A small self-supervised audio encoder (BEST-RQ), trained from scratch: 2800 steps.
Rows from block 4, named by matrix and row number. Rows with one number belong to one neuron. Each number is 128 + 32 x the weight over its row's rms, rounded and kept within 0 to 255. All counts start at 0. Numbers have three digits each.
# fc1: MLP up (model.blocks.4.mlp.fc1.weight, 768x256), inputs 86-171
# fc2: MLP down (model.blocks.4.mlp.fc2.weight, 256x768, transposed), outputs 86-171
fc1.259:113196099172108134138166070122114123178101131115092084117096113147134140105124114133097103066145114125083069131113144134121082122091129188159082174165158131186158148105074127155108121108097141124081113144169111145072053139113111119163147144090136135129174119
fc2.259:155087117103127158092103147077155172107166142093188157130127164128128096124092136116148178123102133142163154124087165104149183120157133084151117066119117119112112106151143102111130120194147127108160123105089123097155215165094142193132103116171097061106108178
fc1.260:135158122126049183087130146114082097120076066166095095108153139071142170204118101117112162113113137187136153153170122139121131103147127090164148078075107088118121120157165130154092085153073101150129149096115075111159091154131142115051102127188180099158115121
fc2.260:122123121083094072117148138136106183142139143164160126137104198157150094157115194162088058152113095110137150152122085134145134098137139100146131118060101169127104202071106113096153186189115115056143151139123138111147156094108171100124198137153124118083116118
fc1.261:116129110090152169100123044141130156126135142080145156092158200135129107122082155190091155125093158146094080146068129144082098132142057138057107137059130103150133140096146102146139162086080124137119101154141125132165179122090103089094053144124098177105171095
fc2.261:133144129148136047167135136025083152110109140139137088149123098178106158147128115067127135109142127131150102098132158119090176105136195097162133109181145129082157107141139119070160112163192167089167112129158144111109090137076144118222217123121113102113055095
fc1.262:127131143090099082161122119122093101131141087163111151140160180138166118077117139098129125112143187147079134120101131116143118115122032167150136179156141134100109087112119150131114123184110105106122160206165110128122113150113115140143107100102093103148138118
fc2.262:185111065109146130131171098160138196113107149046087101102157088090127100144192125137131164118102104126185117154099151138096121139134151086149154141069099108133118181137166139102097094095166155145157044100117105071145192106169121062071154103135136120125107149
fc1.263:087174167051121110136068099162093112172149063068083173129153155130079108120143136093155166093098211125167173120101130122116107087113105154059157114090137164109157097135139120121112156127094080096099145177089113139136108058085115058060108072096141128148103087
fc2.263:145138144193135106098161140109145193100104188154141062114146093138173152143128177149102099138122080154077108143167149145156098184092174097150153155195132142103040146183153116154202143144121151145143137092157144096097150160136133163171134157120167122046085151
fc1.264:162140107139150104167166104119088153097068089135075110105140105130128152061129127156102180144114124145152116087073133118136145114102060132114095093136122162135153136170077133107081121144102086156154149157105062101147148142106170081180179119115134078079088117
fc2.264:077124144068104112147090162160142066120150113121162112140164194136157140143132132120114097080146135119084167120163083146140105168165173112166158133088162122087099107072154122142131110146092145119117083114173138106170107104103111136128107129161069194144193118
fc1.265:097151149118158139179172152073113121057144101110154053134134151151154132142172185153106118086117098168145114169093141095081127148101081094168137104118130095062122107107092162122099073095141098125119147173144166116065162144113124072129151114126159177186126115
fc2.265:075149119093059114075152122120136088141100168126135073205193167093132107132137059094149107123191175127094153087130097173153128134123187093105085131105124156162094149108170163139152130194143128130167087137089095130172089076130122141134117159112105081101102085
fc1.266:126096142086134154113086150147077133082119106165113113163172112128110106079082164063125116148061130124114130092171136153062104081116151098158097110064100159110128062068137102131131192168095146119127118210118190069117113103118193116137157089098090118115153145
fc2.266:155123188173073098133182087087166105179128190042144138133091136137151147092177123186189145125199114181097145140110083127163142140136111145114148087110150115169125148126113187111129052106139109099118120079181124172145152065100090104139127151146121174097036157
fc1.267:179119104117100135050169159087134069135126121144166112115128126122187163127096170127085199117122166131121093131114085101139115158127104133085164092149117139100161134155130132141074069112102106140174117095129151144171071099154095168093143163134109079166169101
fc2.267:101164138169165149142144163130077132156113054127138129075120134119178193122152068089104100089161111173091157115140103103207152184138142143091118112119176137121146155180168123118159187145174097147096141176078114150169191128136146106142083121125164093137119129
fc1.268:135110106082107136180093101106158142117131090079082077104128152123093152081105179156149117154101063085076156168141095129159152134136116105149112133119134117139106138154161096135114162137096169097111137095137054151104117119104056092141127099186135209087129181
fc2.268:066102111072157133157133109136123150107141170111187155151108068079124121122121140153129134187088125117173168140143088174116110131143071164103117046135091122128132141091113151132152137096131184188087173123114216168109172132142160090124124120112098111130088113
fc1.269:106158148137128101140098176122123113089120093130137115119121166095160119035153133075138089095158070106163126145088102114105084113037125100122103125159112090100068081092092086082130129079087119152114192121118141102155121187149191117115214117145103154138184128
fc2.269:126121097100097124139125087152142094125152106107124149103132128106105110161119104125113182107160133198097111136167149137154131145154091138103134104109152149165151141128134102131152079165172155119110105152089164130129083087122141123085107171092164116094049076
fc1.270:105114122141066162142073085139127128117150079119136077129098144146152121124155117090141136113131120161073121124173139127126102158144101114134146144121121153137092130100142065112116075153127153163132112092116070090193177137095075174104120112084116105107123133
fc2.270:144127132127182108136155179086116094098110114089138137128136160159100130164106166137111143142181136117143141103133159160153140157075125152159098118153143078132146125108132199137119164080118070085114181137141183142080137104171136071136074156120146132151170100
fc1.271:106131094060098105164105202054115085116083109159167117178103117186161131176102053138079145096125151094106105151095171122118107135134153189103044136131061146108125107041090148118075131126101157109159122159193084151142120142106109142106156184082088131138176090
fc2.271:155141158169123135120096121140092186142150168093129062111164085049105128109141221115160139197124165113162138117126089134067075140146090134127141118125178097180125091142118086136157168133115089078101180085061142183159115063113163117090093052133091069159125173
fc1.272:120145120130105123102105120107140109112089134113162162157106156076165153113093121167134115198128149126113183091123150114115132166134147134117130155095089086102168152134127144128111180110115178107191134147102128154060160144100086118071151094121105125146095065
fc2.272:165149056111076139120135153130085183082136122116134107121115099128091144158154149112136123117099122083107160126145117124079158180121167075155120154110164158091132106145151153173173094117110165069173152155131135137129101103133153173125106164133132098122137085
fc1.273:101125111128120111135089120140090114128117096150132157195130133128124093130135148113103103139130145126113169087087154122113175117105144117167108162129118092065132153135136102118139175133152144125175075153092092142149130146127170074114154130216110174083077084
fc2.273:174122092087110142147186129162129174118160186227096049132070045103136157116108145166129111093128115151104139111113179129165118129139123128066163147188123132144120171183083077117123095175135088117114103105142158132145087094159181157126128163129167108135141112
fc1.274:148094129187163159143092155166127093150088150124115118095110120111151143135133106107110123121112097109123142197080177118115166097072106158137106068073130126089141112147167057125135150172077173126120154093080151097073171164146136094162159174113172120144169135
fc2.274:181149128121158125155141152141119091120100078166157107171120095130096220105118107130129115128091141140074150118178130072197075134142119136123160140218111136156146147154098164187131100131127104079166125137104088178116115111138105166123102100141090129101103137
fc1.275:106099143114085085147185113080097103125125087145099121095169168125146128096101119110163142142078151097136118100120148114097169058031142115088087119087161096137138166163102075150105133158182132128125186142163136099120160064129161154099089151173139221144178115
fc2.275:070104133171126131054132171155162167112150189121131136124170102111132123125133058076094120176129137122100125077163166186173142113143091080150170188160111142160114118113152123106163144110060151165114111111138185183114112139107129106068134139115124156162169095
fc1.276:135091123153131138120110138102058121160122126176132177097123147135144055151151134159132144068121117139089116111098128120132121127141117151091098124130061130107100134091111156153161120110070155111140156161075070053089109195172098130150144115136113172122101152
fc2.276:159150091089118098114156132135168107136155130066100097126102138068156143100155132104143142099155111086150073163179117096142179140134178099135169148112134112078116128176138090096125152146111067168120123128180214171080126057153139175103088092173111092081179100
fc1.277:153087084158104115131055164112130077165092091178141142174125189124162126177161133099124091141082168153150120138095153083174121153082118144096119104075067163121173130112107138108150108169141084071078136079094112124158140135123053191132116096161069141174122147
fc2.277:090134138120187144122146081176132136080152122121115146112141110120102158080077129167131124114156090078096097119182154202120137117145132154133154175146179146128094109166121122114070147084132167140117134142121116109105138130116142035144156152120164117061179118
fc1.278:091092149143134137159163178122152095103164103133147105146106132111123147033147087192146128099160131103095172153133107147135194103068166183102081152096121133100086064041179182091156112124137181149069100151106071138133144143121130137078134133097164104147123104
fc2.278:120114110172177119157154139095088135183138101086104125172147152133150115111118137097066102146115137172074159109141121125191098124198075061094125079115110105135140145156124074168081113123120125118191127184098191143112111092151147120127149110125115132127133142
fc1.279:098141134085141089126188096110141106171097130124137134139141096193091143145096165134107105119071121139093078127134204142087093093064118155130081175137190181127191170117097138155152099122125124110142144152110108181131108079136114127112147125112163158126137143
fc2.279:139115137190059179114140168103130167173150160118107115109120110075156082103090098127109123136128137135172157132137054107166118148161144108136123092136070111181079086136067108112099104116115117132181094168139159054140115173117111103123140107176134172110086136
fc1.280:095194130134104087136176090171118145078174098119154107108036174156083175044180088091127080100121081167175079119098112092106135140102147161152104118121127156122155077111173108143084108089132066106143103126120100129164102124157082128102098120067160110124092121
fc2.280:089140139108177080109109170094143184145076174090101111178189090093177139142133107144135047141125114034096221124135138149124101150073124166140110139115134137125136129078164087158150123221148122154096145151139154160099161146091149118151142147105056147141132119
fc1.281:112165124091104125116148115064139134080182099157201100151121102113066145099113131142041191125117159070132077152104104184114122148169101187129108076132163087074141131083154113119126151177082113092116071147129134129118142181168108108146142122185157114118187092
fc2.281:106121163148161139111100162176115155131124189117059141109109117152143176175094084117199047089124106113111164110124118117136115118091081131107103151100157138181143110074086130110139119134138137170123111111109120140157115091054089125147114093079136105132128163
fc1.282:153106130129152143133145149138158146156135099086163113115074150111088119068169098093180173095143138079075120145072102116089112156113116123107111180061162100138163117131160144162178096169173127113089115152136118068148162042187119104137063126117193158104106177
fc2.282:134176126129108099064111127041106117131092215135058166100147101203138139165093159136102077156101134138161109115115153148091137111102154072153111119146105111128100079114165192102119135115094143188182147105146164179098155171113100127067204153076098090137156116
fc1.283:163089106090101157064106142046097098105166122126140125139162091103138104105081161157086144127153104112074134171169136103143166129100066128155198146135140099133132075141122111165120100137120130148096088185116146124174157105138108101075100152099109150182147115
fc2.283:112116095163197117157145108082164155107101149143137114181166106121113167155180159121169053116089152081114094118145166157112117138148124171083077090121123140102115168173156189152135172093160199124164131172142149107128110181123087175195107108103136089120126071
fc1.284:123131140077093162109147098147167154135182139135197112093090082089202168134178166124079104117159082079078124130171138070168134128115122169123145110095117074124115116083084134152116162169108212134133093126120139180163081085119105110133121093123176128124138142
fc2.284:114143097142124055170085147123112103120152124133102108149129115111101065189114104135123125109104183160235149162131106126109112153153100119145094138116162117116153162112129125109130139108097074073094074139082074097117077179140142151114156134107122086141131075
fc1.285:122088155104113084118130141139168105144132163109115148142116162103146155151149153118124145174153121155134129155111143161132078178103114171188185133138096150121128080146066110134071141150067104170209115142143052138170137093114130080067084149088100142066090133
fc2.285:131108116076091141138075154132157083123164120134170091147123109137093137103184086145139101105111108105081113096131081129151093132198174121128139106109181168119085166103132087121142130125108193130138132085139128086122142083103053105176096184170114138166158128
fc1.286:137090109114117039121122135152107136116079061153137126122076127096140138091120187127080101146065149119137181160118105142130126167155095201156117074071184148045133107145107117143092093157116093189128135119152054081196124119088112059118092142109136124156115183
fc2.286:100155108139093146162136134128129078127091124123159106144111136144100149191146119128146064128179145087106155165144115154080091143115176107109144190040220142096092153111154184034093151142087114089124147089134122116099134164146178068152153164099141121099089138
fc1.287:152120110081142122123180116070099135091138092101115125061129170102073112102092128204139114160173178157096120130131142170060164141142133186139165103141134133141139127068057119075101095090179104107140058149067134158108174077117090116144158100142111145177187145
fc2.287:098125137148174135136091204187157146170093180151189125138083138160163161144112075141090115091106075118150118113131071067159156138144112115153132079131132153088137147095165058175149144161134136146138154138130136146128135143114115136120094166149189093047104096
fc1.288:200098057101198138128152146134100111073117069165094074156247124092129098082158085070121065127124095115093136121099102153082120155145141134100108082128120134117045109108156065136091072156130153136089135090119166175124126111175141078098122102160142079104094133
fc2.288:053193147186115098121081132129085155172125170108126181157105151173101097097079123157133155096138129175103087148157139154147075172115148166147140117135143121074183121116135150149194178101141186105087150172074108111117112152111143136093154153102110192102159090
fc1.289:178134110128142149127140134173098125144190116054110066087171159097155159159170174111102057172140135143129130170094101119148169147136173119102141135124159102107160109082146112122109118105098107053144104176126140097115142062091122107131134127130125130067129166
fc2.289:113096121068082171144111067046172089121069172143145141168119146170104101161130081119162151149117126084150108114165151128153153077116065101158173072141109094143076122164152230102162114128157104156149115173207091103142129117111133146190109103110142095219171082
fc1.290:154095141148170129099115126161146156115169148096118113080120205178153104106130123129137129137111138152136191092130102127085115113078132103185132073100113073210078121144133109095092086156200140118132143126085100081155089112097119057100128128148161186117114171
fc2.290:116129168079130101152080128092116082113094115182131154169123106088072087117118107126088112088153136086061083189150147108120186156139113158069080169164119158053158151118184146179094126135088151101159155155143133151139121168139117152136102116093102100127127103
fc1.291:163077131173121087167133108126150115137177180104134138103066158114156150110138156076140120120134097110091184142182067146147116176172092150112096131129112118099117140148121081167138142115174131146155107120110185142148165113126154152064129129106108124136151118
fc2.291:126105215175165144155102173140120091120133139167164137133078157114060064140150087133108155171135131204145121103123151109176131076134056145165125125134144146089150128123108146112159128184100113157120142150105107104189094140121085129129128111154138189098165125
fc1.292:188020145143126069080142126097152124167104071175105122148126152150121110128071128128142115214146121194161151166179110218144142100105106119116147063162128135090108155109196104122157120114135088111145120145140033113148192146083152096153122123129088083163145122
fc2.292:105158167116143195116161129154136124158121084087172084114115127143171126146191140144075170128138149146112157116090135069143137084089145113148145166070175135155112071130086138146116129151134131157131073136134071113163086104165105151087154140101180152067140133
fc1.293:144141103151126106133058142087015101147178150075115139130145156139094089118129111085131077168200185126086169120133069183131139095135173171123118140124094062108104100135135087104119134196104090096167132083097109118130086087125112116128103088120122129064159177
fc2.293:138156160143180146114139120154169133129099189134127123126169154114084122143157119146093140072142095119199076118138173122093135150117033110142101075173079158157082149126090218102134052164157096134104042121159129164146150113122114139131109144110133132146116099
fc1.294:126180144118145180071115069148114215135143116172143130162079190073165110113070108119131114148151082162107136093193138157126140062134134101121115110164085074151109168111116146121086204105093134160146125096117140139126074105121096117153122124111090148128138134
fc2.294:162080089123133103141124087067131110104117112127107178108142112192094099133137093131117115072111108127119116156146126149119113156134093164097078109128136143127133089178123165103151057178186134124166105116179118100137155135203130146104094136128161131104149119
fc1.295:119136071154108127130128131131147103140118130129149053135167120087154126107155158116137078090131135139129083105160115148110117137107142138144156132138105120171093112113073083125183091186110126134138115121110067100161138130184074084145120138088111190115114147
fc2.295:083151162109103109125147072164116116133152084151116157219092143146104168147125069156162135142073175120146160135175133092097128083152127069093141092129108139096128100159115111113111172146137085103182156183078096109062094088136123156111091126139144135111157107
fc1.296:126034143103180140103147171116116110128087103160124161118176159118191192161150175171136120160195162112074120113083165092200138063133060145135074135095188105129139104123054121178079125164089178120125121160140118123145124128142150094091092091096089109133138097
fc2.296:105189100130085141138116067104137150158151108128099116150142133160105148108044184079126116080095067151104144126119121132086107122138161140123140132137093122143148138160126122119124134112106119156115174112161116129136126093115191143168095119123127134128115133
fc1.297:170138135170187096172081131131082162073131119175078114090091135204172115137096161137172153161072125129149123135190132098106123122100117110165121076111167136168199127133124131119150082137130099143117091120116126198104046139138089133111133115169092101155135152
fc2.297:120101188083102162114140073095175134137137101145150108176158082097131087109144070128044122088173108104112099118102124154079149100133151163079153167100175142074093106085156087082109158061152179128120161129139110117128153162094135091130086174119131060112206117
fc1.298:160148096143103100060133119099174132146152123157176131155082147143141166143130144202124150094103085092103130079079115137121203152160139149148086143164147184138105146114114097100100142236097167119130115142143140099164116085145161145102100139109143147119098121
fc2.298:131163132129140116165090200105118104097128219131100076095146138090120084111126143147189106121156142118100083170086159123073176164087098123138138163111144112108169078174120145160153170137179204082107145162100128114142129171102112155202120146109121190161122082
fc1.299:119138190099177182117064158113142114148118117111112121089080137171129138126076110053107159152086092151137132114142149136187097051091101117143083135139142100118158105132103159106133089110125116121116176116106134080131109199108095086099147108077094123123118104
fc2.299:133140059104065089136162104143127160118149122118152141115113158147149111085145136155156098096144129083141114154108132123084184158164107162140119120142149147143080141139194097171095107149146136120130091086147096160128087065159152134161109139187182134165157174
fc1.300:132082055130108099132145120139158169066179131169112192185184143115129165134144154081152118171086077112158134105091135165053112156129075148118151146165176101124124087168118151085057052119076118085115130103098189121140128042075173126106138114074168115163083173
fc2.300:090183174147124164107098092133126076106074096094144073107101065134149097079124133130130181098140149175061091135186178106208103125124170088077117079146097137119131183125107088105132187146115145131129129130185071134114192165159065146147119132194167141141132077
fc1.301:114133112137139150121147156123163174140159112194145121162142156126157076117167113058100119115095125120203093059103101166150186104070121155112097147086124171154161130110176151118091104107164167170096084136126126154168109116093158117085092183129116126151106159
fc2.301:106119118099174180176106210129139104112118196100199138163152102129142160153153112151148169135134135104178116159116086108188048157149086153105145073156132115144120142094152100116169092126161136107108138096177149182094155136120117126108181134138133107125121152
fc1.302:137126164126076131151089061093109150084082143092122133136146175155176108139102119120198131096117175185169124109160141123139131080170152117117118104107065078137106070122180081133109102155154128096119113090115130151156156167124117163129182172080100126046133166
fc2.302:166174077104146099178127111111124126207108137087126109114070132102106190105116160117072147138192177159141144080131105094156178110087192125134112119112165133050163080115126180078121094093132165140165176113137126138134133069129141155137120104155170080176179083
fc1.303:122103124130124079128123067092131134084124138103138097117119129111136114087094133133158138121138207152109107133131115104118081138108041142172099178228115099114142080098136138064132112109117106124121128144127166124114126140104122072140140174149116117144120152
fc2.303:145127120085114161159157145129110109159095105180129093161162189122139120120215097143092094095095105128060160144143108111184152064132180143055114139063143226124163170152157099072148113104136152124148140151082069110161211078104151117143138099106168157083107137
fc1.304:145100170126123116088091142155149070107142074119124105076142067143125124126113124084058135139141102130076173149084131144064064162132167157092112180116127095100155142129092118109098142140161053109199195154153120129130066155157106180113163153111111108128105150
fc2.304:106080077080132203180135141136106155147142173141142155148109162110190116126132118111155153154093203162120120127096057100160153094136074142119140115088083150154088113111137115126149125140104136097110097085119142134129153108114176125113147115172087133145138099
fc1.305:152117217124124128114041094191187119096120116125207097131168161089120183085098168125175117155104101165141149117121115126087105126099115082106106177091081167180115084170152118138101129140183068109151100170112099190097068111106094136147103110117097157116166128
fc2.305:095130084078120153126151160106102160143138147116061187125115114166097052065141108104097168084172135103128178146102142141135163154139111210171149099140124134114115107086145187126118141125065121112145171115143111084147191134119141082134144110157090119058138121
fc1.306:170079130172122152120187172112142175128175076096175069145140134131132157120128113129137084147118139120121118090120081140106144094127098128136080132089158190109176144129139115154157143112120139176079190125108169080141110108149128099107132164101114161140161125
fc2.306:154145126107116098140134102077062094104073085181101174108101108152117137146137154164191110139116095126094152167114148111087144104144143141145185137146190111116093109120082139134044122073064108109145078158118096121118088100084127125130097075186112137085117186
fc1.307:054104219209156125107067109111114123156116123156156190096108130063157125112174136101121121123164146138151115123123157176106154177158167132084104131194145131125122185132140117113120124108090153068205084107063141094156167149093135204058115166084117113069173109
fc2.307:147093118125112120083153082107134111157073191101112110113117112129167129130134189121140059141101105093180156118177166120137103153163089112068138144146108111134077140131174166159169088139103142170108065149180164074156164140093121104103146131145157112139100151
fc1.308:097107108140105070109136093086141121157164127090132164138116154092108102113129112171164146147090150138122123151061151113134129105089103149132106119120098066145145176110147126111153145071130124068100114073119105139153105119171120122119119183113148111134098196
fc2.308:130180111107150156077096138118072121045135085196126074159141049141178139128110133167127137147184156124126072126133119132103086128130086158107125090098128110126150061144085103111075163142102130191126177146074163159111145143108129168119116123136077100119152098
fc1.309:164099118114216110189147163117092093087076090173099114103123163114140140111139108111177130150184125126117096126120177125132090083115137127032144084108118133119090161147140151157084110095134108107134129173133114136153114108139150103132109200105098113115172133
fc2.309:134132126149088151122178121137091123174182130117179129161122139167147176059149180186137211103105080162136103151172105161071106136156153106152097131116141169164089175114123162075101115163104169107075115121177130118096071053143118120153110092095156187204122121
fc1.310:119123081066139117156110129166063110113173100095150136102172100089173156101116117186143133144132142118179162191120130135116129110107090083071158153118154096160161102114146100104153133125193087096068068098072119118157055129141121122104100154132077153151156125
fc2.310:144099156185091099122150117029143143136138168138100157121082120105086097192158079097111134144108125148102081109135096136121155167123138117118099082128146098104136065121132135144087078105096165130150208131192114121119158142088127151157179099091129109132170115
fc1.311:043136087118142142094092061106125127115100099143100138139090159144064100122079136108144072141115184152131119120131094151030128162121128129113072113149165084158133119093144139095141113147109101081160054118110073131167161109079154144114154141123130173159170124
fc2.311:140140140181075096135125208113179126133141126118154116080166136147125154051165103136139091147162118169125106065148170058080137138141123167118145092197107144073187165114075103089121097198105146143121147143169136162069094097147115145206155094166119143124134179
fc1.312:068128149165168069123105105137117133123151022060137121141137124155108136113158158165061126195162086126190138162047102105134156152085104146151158166119197164121122077091086109132106095159118136148069127165111126164133154190167115092077119156084102053143115126
fc2.312:089160148118123156151209173134155158132077219131127120128124126118101086097130139107148091100133177143119188045124136130163070107132088132107130114134099137114071188094108125207126125145118146062121113165089115103074129102135099105142155033121125170078162181
fc1.313:112059129156134136113138153131138118074151116131165133164132144147104150120125110108128077060158138150108196149148108127121150149075105237085121101133173101097168121134174114155078110142160152097182144194141074142136129109146101133165104134124157175154116125
fc2.313:132154132091172146155151137187100124200141150112117116104120127098079146065168140110123210176129111075151127092080152119108138113194147056189161144167114138119113085144071088120176135130105098135113105078093173144125023179123147098086128154116093100089135121
fc1.314:160132067155150175163128126116066119072090118124131114180114113118116106100137119133132169114123168095132182132107155133099097152101135156098112071124128135149147149144151156175142128183162131080160186168135107100115101035104154080134103126092171144089156128
fc2.314:085097149087129063157121115162135196175122176115114198108136101158088149108127127149149133130147113113119112056155106162143163088111132103163135161151148088116116044150118093125150094089094114136111060137127176200078121199119082145123121132148025112125091133
fc1.315:091160086132170114125107155100113216120063144095151151107141156099148117144120115125124075037108099123148124119113132091081078118107092122155143128153097157147087148130093106092097104101161102071151111144120102105111086129123167138077164152099081091160177156
fc2.315:150087172109074129106134133164135092128172135128124127137098115150183075127108179100118178211130117133111168103155122190080171151141146159121095102166115114132182110140167111142150152161088109131113147126110133132141158113118094130095164108106175106050137078
fc1.316:184116125167107087116163109122145072122122109099116085086072099135131139121122105093142127135147120163166175104130120121129153189140154148148093081134061115101163152146090131163096104102116181126097116087102092070147132083131135100103123066108148174114219087
fc2.316:123128150138119140108167104124098146134107161069148131155128151126106104091172132174141122144129162103148140120155159170183111097058067140100173121121128109138069130146156064091185103171157168119133165104133134092077051223147123139131081181203112129142104127
fc1.317:122157153129124151105109146116068117124125165153089101113182125106107116101176087162101144113086156105106092087119039105077089170149136127128119072121100092131092124100164085147074092116103143171100127110100158121169154053124144140138142109166073141191116142
fc2.317:125089085137151135103133114132160128119082089115189150157102137104139123157075172151126135131160120109105099176142212155185077065107133177107112154124205170128193121138097103115205153122130136092113153136166097114097137177112157137077151186115153116056124093
fc1.318:161150127148122142093133139154105071170161126074108088139064135142079144155110177088179129117159154092168144135133126121213101145094156178089137168136146240157149121153074125113080173157163111117137134138110120113175107076063105107110143106094113100140158154
fc2.318:035077107160075098140140199107136091152152165141174092172159142203114135134132102099092139129107104124145136162127057092203084078140126126143066061127138147146183110107103154139177093106103081145127121124121134132124138139145148128158138126083111070132085123
fc1.319:137095169115149115114153132140140167092102093130129149117101080126105103131112129185090128112119100171129142105110076146123086106078117120140101084165117107083162127179155168098124077134097145105095113084212124174114109142130170187121113152182113102054098070
fc2.319:106136163155115128152109206118068104179155193108144113136124146107155156142154144109092135103113076154173135107115128098115173135148135087126096097119124157116094129105098078082108074164197174083125125097131129168119142101120161134077122123122168135155154138
fc1.320:160098096152072114105088115157184103118180085128124075070133142162087103125125096130134124096155151152108115100127133155111119143130147074132121078181158139108075070132136154149151156159064095117158129150123104125158154067151077170151129184130136188105152078
fc2.320:160175084132142062157177159135123092163137137152172181100090167149098200127149110124100141151106087113154139155063149133126161117145083108129181172147121162145123171178135140088128125131158111146081149134087118120126136160153068136143090096132137127117143147
fc1.321:175091140135098081113120097128077151083123110085122104117163129149168141092133142166028131136111084123091151120109131156117143161127156142137097127129117030034065074169158134138076120140235093103114087119130113112121138135080162138179127149114124156085107086
fc2.321:121119097131149106123088085151139145191146126132107158137100135097143072171117148115121162190149127142154131096067095098114098102125109068116122165148073072167146156165108150127158179129096165138157146107119171120145081096179149128125122128115118099139199160
fc1.322:097135119130096164129144117102142180172070119112147166144138109114166105137088150062108127186116082111161118135094134144110086101106111158071128123198129113142076107120105115150142171187157122122164111128164152158121141161105177158133111126129101155150121176
fc2.322:156139150116167070078141111086101088042122162113114120100099128162130131119130140184160147135159187139147044108186144139128154163041138095164105128101169148102118104178118152127084087069120111130086141158143138177111158108134078074149107121113190143164137151
fc1.323:116195119081150118145129125072067101106124126165164093124123136116172118094118111097159131153179154170150158141188123137134128129123083164126155091139072113151197124157081117210111150168176050100118085125111093131165081125088103136115126086108188123158091139
fc2.323:165118064153084105165119102148166131156086042102093137119089142115136121164190093142119105126112158071096114093028084173170142084126134146109095111120141129125134118108172167087104099136048072157085216105101111116155104136145140087123138147140081104155148144
fc1.324:150160092103170164138160128102132108160102160098160111153120070105104145095162087130122154180102111103173084095127174103122135116103108148137070097120132149109138138139154158104191104126137133123133087110127095163170137173147198052144117099066157091107154164
fc2.324:143111133152084079102103106140153166094130085152057151086131165163124105115097178124149071043156145130101135127144131191090125142130140115094132161142175098127066092108110091134073127117159166147125163134092139101083103103129011206139122147143099128170134134
fc1.325:174188104137135079100161129101139103118172120164136100122116156097120101097123104081122105135036096106085114098148177149149109127114159192137090120087111106082090124181106094140175145183110097072181139143165103088092120109137177109150109162142119090115169233
fc2.325:128125124100097170140153137109092139129045126146126128139159101143158116127163110142115110100155136151149094180138094163062134107110120083107099129165134153226123107108176185131128157106064143148060129124103188140143144177120068129171144108088108110146106074
fc1.326:094103091131112077128134098131160129182187078098092202164151111135150133127099176140150086162104127143080202134136144160096180148118095151155128140088183102082148080135113103142124153179117133161149141128095155107139078161165103156118094167185121154157116146
fc2.326:163127174131113134172126099097097133089096116163152062091150104101150125116167150118123141100054120096109106130155169085169157067175170089098147141131121155174180146096167095150106090117098090088138046162094137143156184159126122122099083136132130135129114112
fc1.327:141124087165102098148156056136163172118168077156210133098076139133145117110044142074151166125074157159078085149154133078168159135166089174138113099098184145111132116109144083104095161207122095117068110118177130130061119127087158120099129152138103168145104084
fc2.327:086141222144152134075107176077135084112108112119049117140195148186107201139100088128124110162134120128162120095128132093101140162125155064131122157111101105139144091120138165133124119150122135062136170164114148113159155146190133163101164156157082094130159110
fc1.328:092097124099083131127131096144139129118111107112138105127114135130109107071058081153138126135148180101120106134118109130171122088072114203171130132148158145111137067120097091153116142091102206091082149133057083106111150091143117137119087106093124065088117129
fc2.328:094100124118113088167174137083150147113125146081117176136140074137150128139050175142155122136112070141108105085177161136098083096177122075116170164168175136173083105139172138128049096151178124122116091125175152132103148162125169137080108142099138140070075155
fc1.329:123106158105136128102144075067127170136124082126131165132128175104216105162112102122149153094165134155156124165119134165148152121131088122076077123143146146118099162133107097155095064182085161127141121132167090074169084127141127161079064154120063064176127174
fc2.329:078216067117112145111145165170109104118166155103183124147114159163108154095112167113137112128096184159106161078136189152125193097113155115178141128136114130174119174136141126100174159124099134114145121135057130153151168105083233122162196126137139124164142135
fc1.330:119122083087102116120131124098103137157110068128091154162133188160127140087103096244132136157102164092093141154148101109154136139115073177144113093172077041183116148096066166102126106099122115142162103144141149115112147156166108114139106087142058151144147134
fc2.330:167105131135141155128090166152124130106110154166117126100141111102109134152142171060114194100125078153210133137110198143096163125141160078122144131074155191088140154127140086094151189128132150138084106140111099170146130095154171136137130130125177081099133108
fc1.331:108174179161108092111152083194118171133109130131140101146149080099148183113118150145129134136112042197103110112125237105090152134064143086165152091151172101127135148172186124093143077154171119160116162127091232136138104104108150091146109159153102115132128121
fc2.331:132124121074090111137159146078182120118121102129135173072113158149120080122130087137119143112147185042147143162119064113147109090167110241119068160099121130121132129069111107172107168056065168131140077124131065107124151114114165128121143106119136136103136147
fc1.332:152207150145137121104118168067148128061087107071146098154106132149163151146137124068101168087133123130126117109094187136141123046096105149147081103126227116145180147113076093161129110131144096122106157201097107141159097172102154116125093181106171116098161128
fc2.332:119114142104101123144117107154145176165189172186122149092119139234133126136125145144133148151107147070135086152125124103063160194155114155151084083126045137137055107187125095139078088133112140103158083075140099137150101107160140117143158094117135139119125102
fc1.333:140140183125154091125141171100149085145134144085080136096133156139118102106141103126161060182093183121097145084146100119161146171093145153104112116099118127157165133123081117139152098145097076138149136113088099165154172100085194152112116136091162120130133183
fc2.333:127090095165133120103109091119081116105071087201136114142142119121116185166120223161129192145098084141117119123076183130138096132145068124108128151127075094089097172132150110129111145117130180168152151130126107108140107136164109081159127156091089157141120089